{"spec_augment": true, "embed_dim": 256, "text_encoder_moe": "soft", "epochs": 1.0, "decay_fraction": 0.4}
Rows from block 5 of the text encoder of a small contrastive audio-text model, named by matrix and row number. Rows with one number within an expert belong to one neuron, the router's apart. Each number is 500 + 25 x the weight over its row's rms, rounded and kept within 0 to 999. All counts start at 0. Numbers have three digits each.
Before each expert's rows are labels from the 100 texts, of 14976, where the router gives the expert most weight on average: "fires on" is the input token at the peak. Only what is clearly more common there than usual is listed. The data: single notes of musical instruments (NSynth).
# router: slot weights (text_encoder.blocks.5.mlp.router.weight, 4x128, trained with AdamW), inputs 0-127
# gate: expert gate (text_encoder.blocks.5.mlp.gate, 4x128x128), inputs 0-127
# up: expert up (text_encoder.blocks.5.mlp.up, 4x128x128), inputs 0-127
# down: expert down (text_encoder.blocks.5.mlp.down, 4x128x128, transposed), outputs 0-127

# expert 1
fires on: "u"; "6"; "l"; "8"
router.1:526499480469511507526565500540507534504493476511513484525476473534492519511503534520477506497504505491486502507501518518514495508546463525493516538500475494508514467483500522473508454504518444532516552502511483461476521512494457499469462499500443499466485505526499533497498529475506489524495488503488467505430459494533517546469447522484471466519525507496510519466488452546507465514512
gate.12:504519515498486483490511464509572526489516505508531495506519494521514486493539527519521544525530546491500501527482512533538521489513506521497451498464476505538547533525518506531486513482487500490469507526462533510534475484518504450528463544535512528537472535543459503489495476530504473499459512479466462513528466516488463435508506497488494517468515509489471510504469506523478502509480
up.12:494495512481486461536477467516556531518507484476512523533500501494498559485525543503487521521507519501526489524493529528535518489492523511500461483501492469537493487520544528552502534465482514487500487474498484503505475470492524462514462501482536558489503497507455510522499524534454489542491460505457533528535457524486499451510509512513487462493521471518468536479501499520459471490498
down.12:543511481486492532524480462510520496460459518504510521508512536501502498516454514503472554475475527516484534513458506491496534543478503518493524502526532506530491525502479504492488429553479507507536517505464505470522539514452509506456492460493479501503541479515501499468472499531486491493530476469490472534485504483501486506495446506490547487508445519454472492473506520530506488519534
gate.13:499489469483524480453492553510513470498504504478557536476523507516474497515463520445539481537499509532486504517492483497487506485530511472505530517486532489493506534494495532485508491539499495524510521463513492518438502484502563535446516483469463451506498499498477502513477486492477434528504499525507529484539553508536478491491530494494518492501480501486452485534546492501479507482522
up.13:485482465507497507484520527530495510493467517475558521483509517511466511494483528458536534494482478542516499504494502470478503509527479508500517534480514434483516511488506504458480480516531475500520519456509511498519504455503518523481489458487474452466519530511513517487505468477516409517478489499509531493518519517570456499496517519510499489512503479465464525490528470523461521503541
down.13:484526488480429475503518500546475487499473539501500504525562491478482528501505504556501499510507517468536549522473481503532512469490458469489532526486539519525508467481532505485498536557511494511505464534496519458515501481484490495495499511489496525502512502487495514506485499486506499509538514525449494522501515475496491504481425545467539487535474561528497469512468514487500511513514
gate.14:483468532497496485501499498492491467486514455473501541539510428515512516500524529458448513544465515524491537481558510521491499487515504486510470485497499489519500546490483431515475438497484518498478504494516535475449488478465506505503498496505503497454493511488467523537523483516505496512494516482490495439508480488480453472505539504523520508501514526497539511490557500494523507476463
up.14:490504512487515515496455475459497489496494485493510528489487522493459517472507532506500464520533471487524503482489515530533473537489508465496555545509510498532551527458512494518504462476486513487514486537482535454509497511492529500485461495514493496486501506509523558498546462471555466502469494552487488447487483514517471489454499521542511491504446524524496480451475488487496521489529
down.14:514522496508495488520516509466521474483526473501487472443476499531421531488525478492508512470529545488508483525461505517467479483521518465514469554500512480490531427496480474527515486458514494491455494504488501498531543552510493480522480512483525502537475479498483498494482494505508530535507487503479445523536485449544514494503504498491509542513521489504539471525518514528504511497528
gate.15:546550548520485435475552499477488504493498492481486477480544473492519485479483488502506489527493515493531499479508492463514502507549487449471463479580484489534502503515481516487459497500495488486496504478520550456498487551530499524474522511554514494520498471462487533504481490530509484492502494497538461480490516495541509508534495507498501484510473499493493446486517544484525527480492
up.15:531554522519534507513488533487525485504500496504495466516513471509459537521467432481482524520494502512491512497518498476490461485473527502522477509463449489511474481483470492496504511506502504513531550522502477505457490446505551495538485509464496464529529521485539462522547502447486510512538488515475519554515487488463491495469516490467481454485475497519501515500532513498510464535501
down.15:539468474464526523509481516459516464520523525544492513515543492581530507526483475489485506493503497537538478478492474582534470506479530514488527478462500516552500484537471479496497489500515507517535539492508438520485495478514521496511493515474496508488510477497489466465517469468502501511490503472521547506506509496529532466504497507511518501516444498490489487508512518510471493547522
gate.16:478472493459488493541507498547516511527466503524502488481493508539540516485487521505476500528531480515515472527492525507543528498494539517491497506506513482529465483476497466524505543509510539484501453470445531515538513515477485495450516517517493505450457536512461537528440459548511486503522515462460515473507470550513527522529480509517489480483502508508510523481491471503462501504495
up.16:502545522566500484492519495466447482452506492467527513519499476479491480522554519499519483483485533509490498474497461501461478493511453489473484502474488527480526527516502531477516485500509488511526497500541512450500496499522491500560531490499518487569529475481537455483540515481484531479511499544504513521496526479486473508486489459452516512504501496513492484481529550491551490499476
down.16:465500494514482483507519532520532458469463550479514497489509492545479518508517511538505497468509480504485569521475521525508506479485488509486537529510511471529506514469489512531518470515497501532451501501481547523510493467519498490492549530556496478480485506426508525501463509529487555453548484485498520473461489526520475517521478499499502493479484548486489509467508492489506508461484
gate.17:512497510480470483508489524538504485442495525518502508492517531534465490498507528498516502454530553504468510488505494509500467470503480513524528431529491561502495539529503539558466501467494506459495495517545499531485504477482513474483525440529522510484479531545483505521497486514490488508516495464508513509510528516488479506525541432506519470524501464534496483469510518491491534517501
up.17:505469524553525458464511517509490517499452523510478516476519519513525473501494476529508487486483524475501498495460516471506522498490516456466502505542533521492499507553461516504495541491470496484430495508509473505455475500534521508484475515527522514581471543476489491522472509516499496501517568539502476497524532508521497489536493485478534493458497513493506530507500522521530517518536
down.17:519499498524567461480507510504481506454492456496483491506519532483489481501522487497489488490490477506456523499494546490478488499469495473504527521473512543534497498526486527491492534466507504507517447507528479521516476473530516487508502506521489498505488483475504505555492498542469478452530458450490426478498482469472475515545548516503511494481491465511535538435520479493510500525494
gate.18:506486493459478497502514474549479493508512505566491501501513514511545507454535479548509490503540495484484455511490500546531510513551487523477525520541523479513485495535472505509515505497498552499504471537483539488512505530487468513450491493512516508480492521513504497515505538489574510467507471451454521511477502519481500537505500492488510498562489519517487538448478516494530511495482
up.18:496485507454501502507487457527484489491500517546481481494504518516544481441560498526496464503536495498462446503508517524515476504558500520474520487538516467516471513541502497491499473490503531502483450514464535493509496507496478523474482485509510493498472551533468492514493538496546511474498471442453519516484493525458522521507475488484508495550484507510474536464473515493531506514472
down.18:542479465553467522486469510497475483511493528515516510492524510522491498541468488454482511552486486518547492482462499478506475531497511513523510459456497515445493561496501497509532493504569485496485504492506452510469504510540532528514521497482524503481501493445510454459483481490519523528513457513540479528477529485489538474517493508503477490521487469510489476506496521474518527510538
gate.19:508507518514495454489459528483483534507501464462533514480468484466529474519484535466520515485464503472480500503497527449529505510508505528523511516529509494517486493519523505511507496459479494498495499447523513542474505485546518511472472508496477489510466475477470484503457512524503475527502475561490472479452530496553516469502450508503541511466512506539461493541519513552519539500503
up.19:526483527523476490465473496491467543518516464498518488496500496482547469503465549508518519500468501471519511521527536464524483487462510500517514560546498481524492486476506456540489502461498501480499510493529532523527465472585508474485456485506473528480487505490489468490500480530474472511547479527491483498481477503559498481528470488459492526484500487505492504511530504523550509512510
down.19:492488473511503504492496499453501473520453459565535508526550500473507481533512523519477498510479506510520475524499491527503493538510515485552528491527524512486509519478487475538507540518481461503526536526466459470495559543492528457467524453498543527520491543515534512485479508501508482504512522518515504480458532515435525499499527508493487521517494516541513477491525517488520484509484

# expert 2
fires on: "3"; "t"; "4"; "l"
router.2:480506486497507510478485501455505482503562469506491493514487510495489479505495485469504486509508513489473464484524464516547474512534506458485469467534541542455536464509511542490541507489453496439495494515527508486486541520528500435496495488497450509493484495495506500515479550520474517506468491510550519514492520469506504460479513501569520490492488533537530519534495482479528486492513
gate.12:502483542550473510492515492520459488502478467534537486485512502534521564461447528506489451517457528492522532477484528491491493484530455473501511498525506512504490494476489472497530504492488480510492470551485477474531492466477517552469486490512486468551499538506491534514496529508492533459520530521487465460505494511550497475491525505503488452465518461507513496502480498491532524483499
up.12:484481475522431470503521528535523475486544529519478468501461465496456507499493545524501521499521478524507546569526533518522505477505535466500513503506465477503504505478492462500549486478493518521495515515483500480488521504472547499524494522525519487527504533501511525521496484514511497487483480535482487513457524488554542487505455472486504517506552560520485503541485479487505514518524
down.12:479468504496454548501530536577492495494479510528495485501526470504475485487490542539481484502511491496544502553482494474531500509458519496514516515476507483505493510452512491539490515530506482503523481512520516486524517485495522493518495470483469518477472512480582507534512551510471533515528498512491469490432501492525556535454510513510494515508484515483503526482490537502468529483512
gate.13:460513493520491465488486474518526507470473479510489488478531458515493490483503462508511490470521496501510536511537545499457549475513465525501528558489522487528469454519476455475511519510487493523495497503529501518505501481456506493490490492494464514486441463524520497446517460491512498469521469525450548512455474484520482538518494491505484496489511548504490450477479504499529497481457
up.13:514498541491505512532532570527506481519512505514438503535506553522484497477544485514502513478495513556502485496513486469540501506505489489469498458505464505541466459450532472472497489500507476467506510481458449507482475506537520494545516525516527523537519478518443513550492532498493504523467483501512486482502494473457493482460496515508478480484505466500502534501495501498480492467493
down.13:486498539486489482503551471473473502524502502493515472484527430460515492471495510541481477467519455486490503467505479523460518543546515509478462501502483533462498521545549491491523536495502496465519516477504510531497534492501496558509536544496545482497545493521465488486516490502516484507513517492505510509473496502571496537521506511517496481464534537514491495489454503502511464505518
gate.14:473485492533498442487467507484514511468514489495502524507469526514462483485546561544466510499496502487485492523519527516482455480429484510513515475509527486518518466507474546487505526509552496549485500486462510497496502543495501486547496521527509490511504490498441509483481482539469510515491477517548496495535489502461486529519529558483535519522473492507469494491499516545504517527500
up.14:515467523531521500525515466512499514495515496525469509450516554526486497447457482479500508500536467483507450496489491516496486461514501487561524471515453476508499510509519476469489525480499525495501489514524516499486478457508546490542478501531482490478509488501555494483459467464508493464516520498520504508477483479509489482468464483469512500520511496532467541544536466504529440516536
down.14:567474512509484515510514454491549484538526434492494466504557541482497485493459500469509466477517508511495494505483496528520494519495496545524549491501506465520479491505472469473448486481496472493531507504506491480457505476556511507451527487510543514502485463507543488539560474505496500514546472503503498513515490481465500515503505475507483507494510475508471489523483458508485512481531
gate.15:508515505522485475474461507495495513482493484453503544483498486490482496523466554506523496458508532489543496486481472496501499483492513497542483449558514469544506546460507501489516500528494495541489501468493538519500494452493523464515500498451476468560458505491507531507497505501490508476510478487512538524513515548475495472490521466515468545483482499510491452514503530552520534495469
up.15:477501493516493493499459565491511512465468501514518525524479488495475508520454514489530511419499527484566504497453506516485517460508537477553489494532543487540531549481524498494505509501468476530488496520512520498509502476468507486516482486447487492544467456497474490517483536490521481506502508530486517515472515530505495489449527502479490483507502517494507466534475558514499488482505
down.15:523502486506504515503530536508528505489545487535464525471468486535485510464508505500474486460475493502483487483481449523490490561486557516481490500456502546495518490522506492478485515508531518420498536457536475515512544488542495502554518530480479495527488483478477487500522501486486504529458494470459499495475490489513460471472531532495506495555489484484526514506497482499482518493461
gate.16:494481535485511459478480482521486556516480500508487506513511492514524482497534507512488496497488523510473461487506506557485516499507463486497485414530459445523480507489487473524495477524522550525449497494513478523500532487529509503520557553485498497519515485466513479534489491504502518522486496500510526482502516509469553482508527485534514482413482499523507498511512512470457487486490
up.16:480503526450493492514489516517485500476500506508485477526518495524514496486558469518473499484443478539473496520488566537488549507493452466512487461517475474530476478471515482516498478510502523523464497546545467544483512513529496464489532526504491509521533501475487488501531493539475514530494487490521507494486502491512579502489520505534526462452492518504507510517504525478442491489508
down.16:479523490472534517536512508526520538486560473484524509504472535488503505454485485532512518477511480512423535462531488495533528464499486516519495519477531552529522506525523548500516522505445477499516499522517510493497472488504528516503478481568471498536496497532466538527513485480468500521489527493506487538496506493509485497498454481490464500538552515473485514502488510528527523488496
gate.17:457519480473503477469475478509477494515465498533464463482485513511499522509480503513476517545471537498506505560479481502493468496508536519526517543526470513521544497483518550509479500501526502521512494490526514494494477516532462536493505480552555513502493505496447498545520474529442528446505472543487522505490516473527528524545522515487483495523509489463493477479493485503511468498460
up.17:506524537481489479464485483509484501522495510501498528515464493467489516471542508474525492529468477478466496538481514512472465464486504469505503516553474504502520470486533496521492518518503490503497472524459558522486456506478473496494478478534514469460472474558500522518476479464548450463526520482547500459452533527515552499514504489497535490495471493511474474519503492483529474502512
down.17:488502479484460485479479549459438456539532492516509505570524511519454523515497496520485523477485455482480529501505526491494489513527552515505479464511508491508495463502490484555481475513480512500504504508502517475474435556511501550502489446521476509513515492500520480481520475460479522499523508440504518519516483495505518455512523494516481493481466474496475486474512507526513523489477
gate.18:489525544517512486514518468471515468520456509518479458497498487536466488555488494493499440536452468499467494465453493479466498490491492492509471469526464531498485511515511511461487538450490529480539464462511501512520486463501519508508492481557508495521522482489526478513494469472495483515487506482497530481537473485440514491518534505500498518511443485511521516522531531499531500526476
up.18:424548454525479470514476508508500498469513465495498496517520510522510511503502517505481485529525491504475498503503552479465502500487508507512489525510528473513502500467499503544481533506471490523435491497515475471476506491506475519504505473527493528484526519497485536475485476488521526522520501488475506489509545413510492447498456525478549460535537482474515511538472527498512523520461
down.18:450511503538464461493496534572499495485514528515511506496513514459500538495487481519534513525482468509499504535503554521481503504487506483482460505483498512452529514530495486509458540511464499490495488508500492451489494463501449521532523534469491524472550487502495487504455514506502516468502524512490508471536557522487482436472500527480476513473486530486498543499475543495472506510503
gate.19:489475508523451527532522478516524502493506505488520489468500437541503519518458498511476495532503519456536506481504522490524498560502477546496489505499538493512498490567467472508475486501514493530487474434493495486485532551508472513493469489484491508509541521514541491493507475509472466497506511549481512479522532444522514506529501530458482475486473462493470488511483521457477519497485
up.19:488506504520459572496542453488518486465501444546541469478502507464500507495528520516451499534504469549497487493499493486463527539554525520480514500511535512515521487513490515499507514488514467511487509495483482520500467511494504472453494498475521478494541473507505507506479540568467480471510481511509487468497445468479518515514517514481475465526532460481472506473490529492479496514507
down.19:473514466500502478519519517466468524505519491553511502478478483529485499455488488473507506464550502513506484484559541499504553464538525487490505478521553500477496514491512513494500504536556514468481519497501458504497506469502489493496533530543483504539532465470527530498508480520481536500479489490511513530495490443471457511519474509457502475518519482475490463471509520461527474464466

# expert 0
fires on: "l"; "5"; "s"
router.0:479558495528552489523522540510521479493505510506478493505486470517495523532488466489509486493533508458487480443481488498502513504525549527516502448499465503528512512519542463483489482496497519494490512537472536507484476498460469486497494480459542470502512569479476488469509445556497493469543483534548466479508492530490507510489522480495495455507505472513506506488529493497467486469493
gate.12:536507493499518522514501504465503500460510482535494493552489474535494518507468543475511478534503521511516472540474487470462476478521510521492519548471485514522435488446547542523493522475473530517524516523518485528539518524481523465510539479527515459521528494471490464537473515528476455506473517521471506488501496521503472507471540473509531522478533468502477507483484513486507512531501
up.12:494506489519459479490529533528469539490513494493570515479514469487488517465506444497485469485425499506487550480497515459514499541455483497508507481524527515487534545529487511489495499532495484491515489489500483535513489512478505541468455531494493491508486514465493552555503467485529500510522448530508497548492480505466515470523515545508477526491490495491496477503520489485513510474460
down.12:525520462467545443485513461453491533473528500526512508518491489524504570477509494489489496506475487500509552472503488502480502504502481482492489471508496471451464484527531531456448524469487514517520485486506489505497504463471481456495522497488513512504504481481436492488482458505491521541479532512499527501522476524501485474465542507508468521489504469523513538509528483521565489500468
gate.13:502497491538503488445531479483498527496496463500476493476516504467496510550496495509495523511518501514447556463505523485481479499492471466486504487535457452478500538503526526525520498495530496522515501518481493511547468472480491522511557543483461513484506484517507455518476470513536497518490532510532527523516475524532490512501472501544495464469471490452488462462515483496519526441486
up.13:489465504539505500512476476495511464508491494503509506519480483500529523490470477490515517491559424465506542507532529541499476518520499515485507519458511480470504487491491507507541475485507457511477508522402526539478489519502481479466478504502491490532519504499460489483510514463531508526517507517527472532491503448460495538482498495499490479483500519469472474491469512500482560458506
down.13:483468463446513504474483524509516516517520534455529507458483499510471497479523541535464492472532512508511452480470489560499483538486510466483544499472542519543507454482488493505548503498538500496481494504509484521519485525496465489443501470494483511476517541503481462465535490493487446508504502507448503493506456489520513493488502493522497486480488474470518441524518505508524519507521
gate.14:497538480561530447499530537484500495501484520477549474479514521520455476508517523497549496448514501509484541482451481531538486506505469529522478472541480505508519494510515523452491515540492513491527478449516499505515496525510484518537559501522488486508543492470506517481481490507489525490475491480502532535479504503504488515518466532517475482485465503475514519502532516472459548535505
up.14:512467535450477551507487462517495482497499506538465487532486500491522550466511484497450532514480506499536472517539530470468479503465499495503527561466512494481484499490471476519509510454519508478490528557486510491496490478522506510473450492495541510504467556535497497537520519475491504503504516479479458470526482510510499502486539471494505521535555498526499486503488496523540464483526
down.14:488500496511476533497488497459482476488471530480521532502547517538523535490505489514513468531476502533562549523518485519453482509475458536509471530521488516507513526507496478506513499503466509545512495520535500494468478478513525493504503560500505510566475484466492461504488510549500534502520500529506542479477498545493481503511524487463495528503506527462466468518531533474549506489480
gate.15:510527496520487489471517498518512491522460508471498558457494514546450470479499483509517509507499473473512508454542528496513525507551523499489534522509488478482496505498494492504504452458478477529509483515552473452499517515493486484530483501524495473516424550463487443521503495507517477455473540510480506474490496526508535524553517470489534505507501493515502460469490473490495493479493
up.15:494479511460495500504466466495479505496548485534520466527504485458536510493493534488498494496469510495503493515451471514497464482433460518501477510490533476535482485491501514491477520524545526459482485503461532519494484497486501529471510517486550494485550481530538519457479500500461529532520464514519509525493496482475455474451474520498471500486486495506464547518491531508461521539526
down.15:541517494498539486462476499502529527490494524506484478516547497471484525527522508485489495468499507483517481487544490534512491463480482481486471503478500469540488502492538476489515488497446531468486475561521487536525504520496510505486495569485512510499474489499500460490532497531503484539517517522487497534516470500472494523487507519554455496493469509507419460476546516477468528476514
gate.16:492499507523505517512520488490445486502481474528486471465503511481531484531525471496500486463505504547453533489487486486494540516523495517468519473491507501500484485477473501494475485501501518525499508516438502494456484520535536456427510496527507496525481488493511535519517483465545508510506537472503472540432522475497502535484524518510523512501509500553521534491557482507537554498481
up.16:507499472531513545512488504473465504513461481512510500458504503501509457503506499508493491444496526552472517484492505479492525513506498510509501520486525475494484516489477502497489483504495507527482491527455495490451478501549540489448482479501479496505465482521512558533503469411542511507485514507491492557423513472494500493506523503524523507489521474549530483475536508473524535501489
down.16:523524489467468503545468522487462473490481496479520447528492527501474506518521517517470497459531507526530542507476527517506482492517475531506463498501480444487483541522491516466514461480511504546459549504511540510563528481508479498478474504479506500517514494474500493479493511507497505457444480491480457548534515541497498487475517490495510452516472500516498489488509564510501481490523
gate.17:536476499444522448481488504503479499505430521487509442475464480512538496475501468491492520501536567533512480523484507481506511489460479518535526497515529503516510482480478515495483534484495505516514497506513519462544516517522476493477514489517495511537491482542488490533482544504493461536481508485496460498443495497516513495526459504546530479457478505506498513453493529544515510476490
up.17:510483503469512453497500534482498535492506506520510480460525524456544470498482506509488503442443547504503474485472492494517470513466491502500499501496481493540523504482463521508484518515524515452465467538526534473496487493529471519542490555501532534449499490522500469488433522523497477507474547496515473495502531544526490514503462545486536524489504481480503490480472499514494491512521
down.17:495467512521542504517447465523451495548490492528524521524513464485507501527472534551492515519511560508555460526499512496521524495520485483485479491483472542513524500484535493499521508509538494461521514489518514496469500525478531520489501525474443524499535529520496510479516478535496525536477547483506468537538468521494462496515500481495510483469510506481552452505486500492493492542500
gate.18:480501542516515503519498479471511503511474481508460495521476507499500500489490485527521472520503525499515492456472476510514506523530480502529539474526469480484512551499494506518487528515525500479504481464469508427500530432491501512491444539518549498521493497532484493520507472516521544506510485486486491460497526501516584495534520476453499495470506502504496447468515464529497471544490
up.18:501539479477505498525502510504521489494487526487474515516460513495560503523479481490489522533517479490528484529532517483482526495484493530544510464459501532465470503490518541457498560485516480523476515480485477523474528501500524510518482445492489480546512538516496547484512540507483503536472485549498486479479530519464502523495467539493479490515540519503495469508558444478486470499528
down.18:518474443502454521502518519524520480472515483487545487480494516496513527464510457491470519560468463505504501516501499566489491502518520552500509508428532521504520497514491472507521539489489495502489533513496474494482508517508514485521514458502433457500495503499491511489488498491486495506501519501509479505470494499479545569546516541495491450490506502497530473513541471528508457532497
gate.19:500482516462514518509505509514475479450504490486497479522505498459493506555548480474493490516502487534479543484517529486486500488487480508522502505444580508454542491479477525502499522506499515543508523480477443547487482534522450495478491498499506518503496563538474514476550494468517491494511486503474463495492497495451506497520482499500519476532493497526449546510504519533515474511499
up.19:506455522521490477458478481484496508525525490512530533549489490504519504496501513548468528469481493510463454530545464503505465515459495515517498496520459480524486489515521477472510541469501505459532492500523520465534495463478506522515517503498481486479499476555473480522480509507486491502479526497452527480490451543538500466472474515457471528477480469482528493464479505456455513507490
down.19:481500501533513493501504524530499513495566517502498535494496498531529522520513506495508505488469505485474462468478496457473543488510463512495551506500517485475491484480515481529528523483527481442531505482549418492450508478495536535500521559495495510478488475474478477468525461498488537491493491542472504478489498501503540531522495474533506509514514488526481520478509433501489480515475

# expert 3
fires on: " "; "a"; "s"; "5"
router.3:508535498502487514497470506484502467462517523512495526495479527504522509493501489504517501511487497513479482505556463518474492488471483543432536506548483488475492476494499545437462499502527546470498508494517543508492468487538559550491552509486479488524496496496515515473532498544463518472536458505478524528522490499505491476490507465512492471501525491513494475539517486491488497540441
gate.12:492508496501455518506531503525503538515469467497498528532492482572526509488451541490497461475518534453538456537507509520482514480494506455511503492511479539534492495482530503499475477503509518483486521551559475494524494493504492494491487468476513454472501529466484494494490455507501518490483513509476474471521527510544513552498484530502491537412506488517498485495483509493521502512495
up.12:474517507526489475498537556531485521492481470492514486522485464542521498506454552486520488488534537493513418523493551485484498446506518470478517497514494519505478493484523492508468485511494524479481545561526488494504503473508512468505488485460486493479524502474498485472525453500499505482532486543480461484511534465515509532486497524518481503446514495497507436508495497499508499541518
down.12:509457522511535503527521497569514520469504508495491505501481460479486490518488486514523477505559485508545490515509526523537470457538504488464507540481541556456498507470529513488501500508537477508498522504511466499518465453494487506471480482489473446495483484464515511534561507490496516459527491504535473481455510507533537535486481526516475506504466470480529484480498485488510475505496
gate.13:519451509481544484495481493497500537486509488485464503487483532510507480471521503512495515502471500506512552479481469523465454490489443472524508524472524478503497474465472503523484445484511478497520456474522505509522507459521507491536555526473492487505513490533507480461482498522535530488520559514538476535532560478534516518492480549473527482559477504492495510494515483511511485508500
up.13:494523581477465549496446526515489465563486499500517477515498500457543514511516516519485512509470512474532491532500483514510489490531512501488490444510510496494529495487492480501478505520489506451502511477481488520515503487528435476523517481521471498508557498506525501495478528490473509500471486475550468463460501474532512524511466459468487515513515532493482483547523521501513496525535
down.13:502461538509514514523526497436468508498488480491474540494497452490518561547517482505508535454497488531521494461509488446523488519434512532514491510489522469468494482510491495486460501517499503502458480505483508482482463476498477483514486529490471485478519501502479544430486516482496506543511485442487514519537487483535517480503469509488504529498498449487523512525476477497528504521486
gate.14:450495478506501466519467474478524484512465487500493505462504510524529513509487487467493476499494483489469561448520446509498513511479498475489489510463483486508501483549501481507487526484467535500503508503501522512486483517510492510525530575531511517486512530465527474518466487506505445478512530524503497477532493489480515464507513492540475538535523524554473493474477543556463498504539
up.14:521456503499503471499511512509519500444464510506522524501527507548473513485457534504468463484475456486503521494490491500517533517514511471429497537517463499532496461500482552546501525495498549460498535529536489501511485530522495494457518500471473473512487490508475462462498471495532483491485543504478484472473524498475518498496454482471490482514477491515542495506453506526489476468476
down.14:520513474522491507505477524496485514479497518511506510497505568530459534465477536453509498514498476460516487484485510516509497479494445479531494472517473495522479486487491550453499499513533478516553471538508496486497467482476532450532502499472464487525530490510522504524492526498487470503516510472506494478512486473510480486468526551495565503478484553532505527482497500513483526566538
gate.15:513480485517486471504551490505499470495528464482503530493467494523485474536563495531504482493476519512498495457564517505477503489532536477465487498502488489478482505474509492544514519532543500527502545497509493488501539481517475468498501514462516508525468530521502525471510511488473488491456482472507501539532538499554468488538514511524498524499518465543465489540476527540495480499438
up.15:480511512485496535498506479474504550490492562542501471489541481498508521475478536499509490498506530491488483546454483487516468492469466494539496471520474516506499496506481508454483502486481506467479448457493522530534494520493549542519508499522523485481519466506487468504470496489524503498525498553472462485529457527489544516492495478499499508454502540469523528456523476467507506514555
down.15:490481517474521526499514574465532513501465512498480478487499520511438486530518460498468516517507485481462497482516488518475494487532574482523499471506441454460526495489487482523446451510514475476533503469476491528499498479514492518515485493506542470497468522500503547479505479489487515486472501535470504468533530491525507526479475507503474531492497489489516513499486542528520509515451
gate.16:499465511514512491540504523462509479460450539489456544518528449526509482482475503475529503476466485545497516476509536511469474481501495536493516524504440521556491497484550466515514477515467506530491529540465522544498470501491505530493503513530524497508504494546488517471493517510532484485526530486489533473484510521520485451533514517485482496498534453473470482507480494517493521509523
up.16:525518482456493493472495497548485540516534486505516520485520521503512460513500506527493469468579484491487511507498490515503515507484504463475472485486511441478503489539449513503505530492553503499486446471486532474511497529497494487525495442523513462515489546484502483514470498514524493442451502471485515519535524513468502536510470522522492516529450518510506498500546515532467503502489
down.16:506474488451505483476486498528479491486492514521490437467468538513473487532515534499565497515456514499495490534517454501504498496471464507495466533511519515506469475484588517519487511513547500554513513491507467547513479498520491505497507547550500512481511517517492551540486500488517545488495538522484479473479487494463519488535468485511490508505461476491477499494529508525494511504499
gate.17:478477523561508537467491466493504489559511467516516526505515495459502530516499535542492533454507497518508508514494511503516460449511470488483524518520527481463516470481510535485482504538474458485495448492470518517482479479543480504551515546499473503526479477505488536494464502516500524468475527476483453510494545544522503514493480523492490505549502512508518510528520541514530508503502
up.17:513507515468524457528509512496496478445458538505479508468491496529497458472515487471508509516492482456476479530457483492475548528515552488544484478463496492550510545519462486528549521474514541500518527509503514470534542511453497466487491475528495506490521522497531472513519517525487491473492497538536548477518469482491480485528535503506514488468482504516474501489491461516486488473487
down.17:528446505512473514514512500544512520477526533453507490533536492498483492437534551539493458516522461526539500536528503497505512506550452509465505494538489542529490509507524505483484539518470488517494481514506468516501521542500479530500500481461524529499502545503474516463530499509481542473504476536547526481505467511498467509502520489534519517506511475507525496465525489487478465508516
gate.18:496474481506530502522516439538493541466526502501435504478505505450487542473499502515492470527509515508502503512478486519473504489476478474479529499510465534510501459508462470500516533534518500530481495547466496484525472502510535534521526514509487490523475502495527539449479478564477521496510474502522459446540468495532514488510518475485481541468498492484454531488477500494472499502510
up.18:530487469514517508535517428515515542465531511507457511468495526455491522444510489519484483503519516508491500505475482523496497477485470500481525502504472541501510459509476460504527541534503501529474474526476504493521478511502527534521521505507495484498452515491508551460500486552460502484509467510541460446544494490525534500506496481492485532464501473509473530499485518501441503501478
down.18:468486496508482533542493546482506523511485496488507510502505505476505468480542443519483504533525525488530539540529463500546543481513502521520504541485509504494460466466484498497520521490509504495531538478509468480485492514495473409541528489487528513479540484467520498499511483522452507486505533481535488474463530495499491505487503467489518452544501507490492470509474530470524534517485
gate.19:538507509469515491511479493492497492464499524540505472529477455461470485525512500516470486481518540525489515499477525543520517498502493528544479541488533463484483494480473486479485468467504481567491553509469537512541518545537514495483476460504541484474469503490498517497477515468543494484514516489488481537510539514439488490512462514487511485527494499494477539493515552533484528517504
up.19:476480493530507477504520514519506525512506505468518519490520558547504518468522528471529513516507475472511494482538481481488479503476523479474516474509471512523517490527520512539516515546507535422505441474522499499488481473474493502547512528517457516533497498513483484502499483510474523524476523523499506451488454545548523489487524487495495519488498464482508470496463441455514516478464
down.19:484496498508521451512533519518494495454531484488509570498492500524475494493529527452471488486441476501482452454530469479471501521499495493488529511493497527545429526524523489503487558519511484489493498517514441501491509507493505460523510523500507486531477491494501489492480501555485501476510508512524533434502488501499480479483500489533525532490515471514535489476468515469549493488522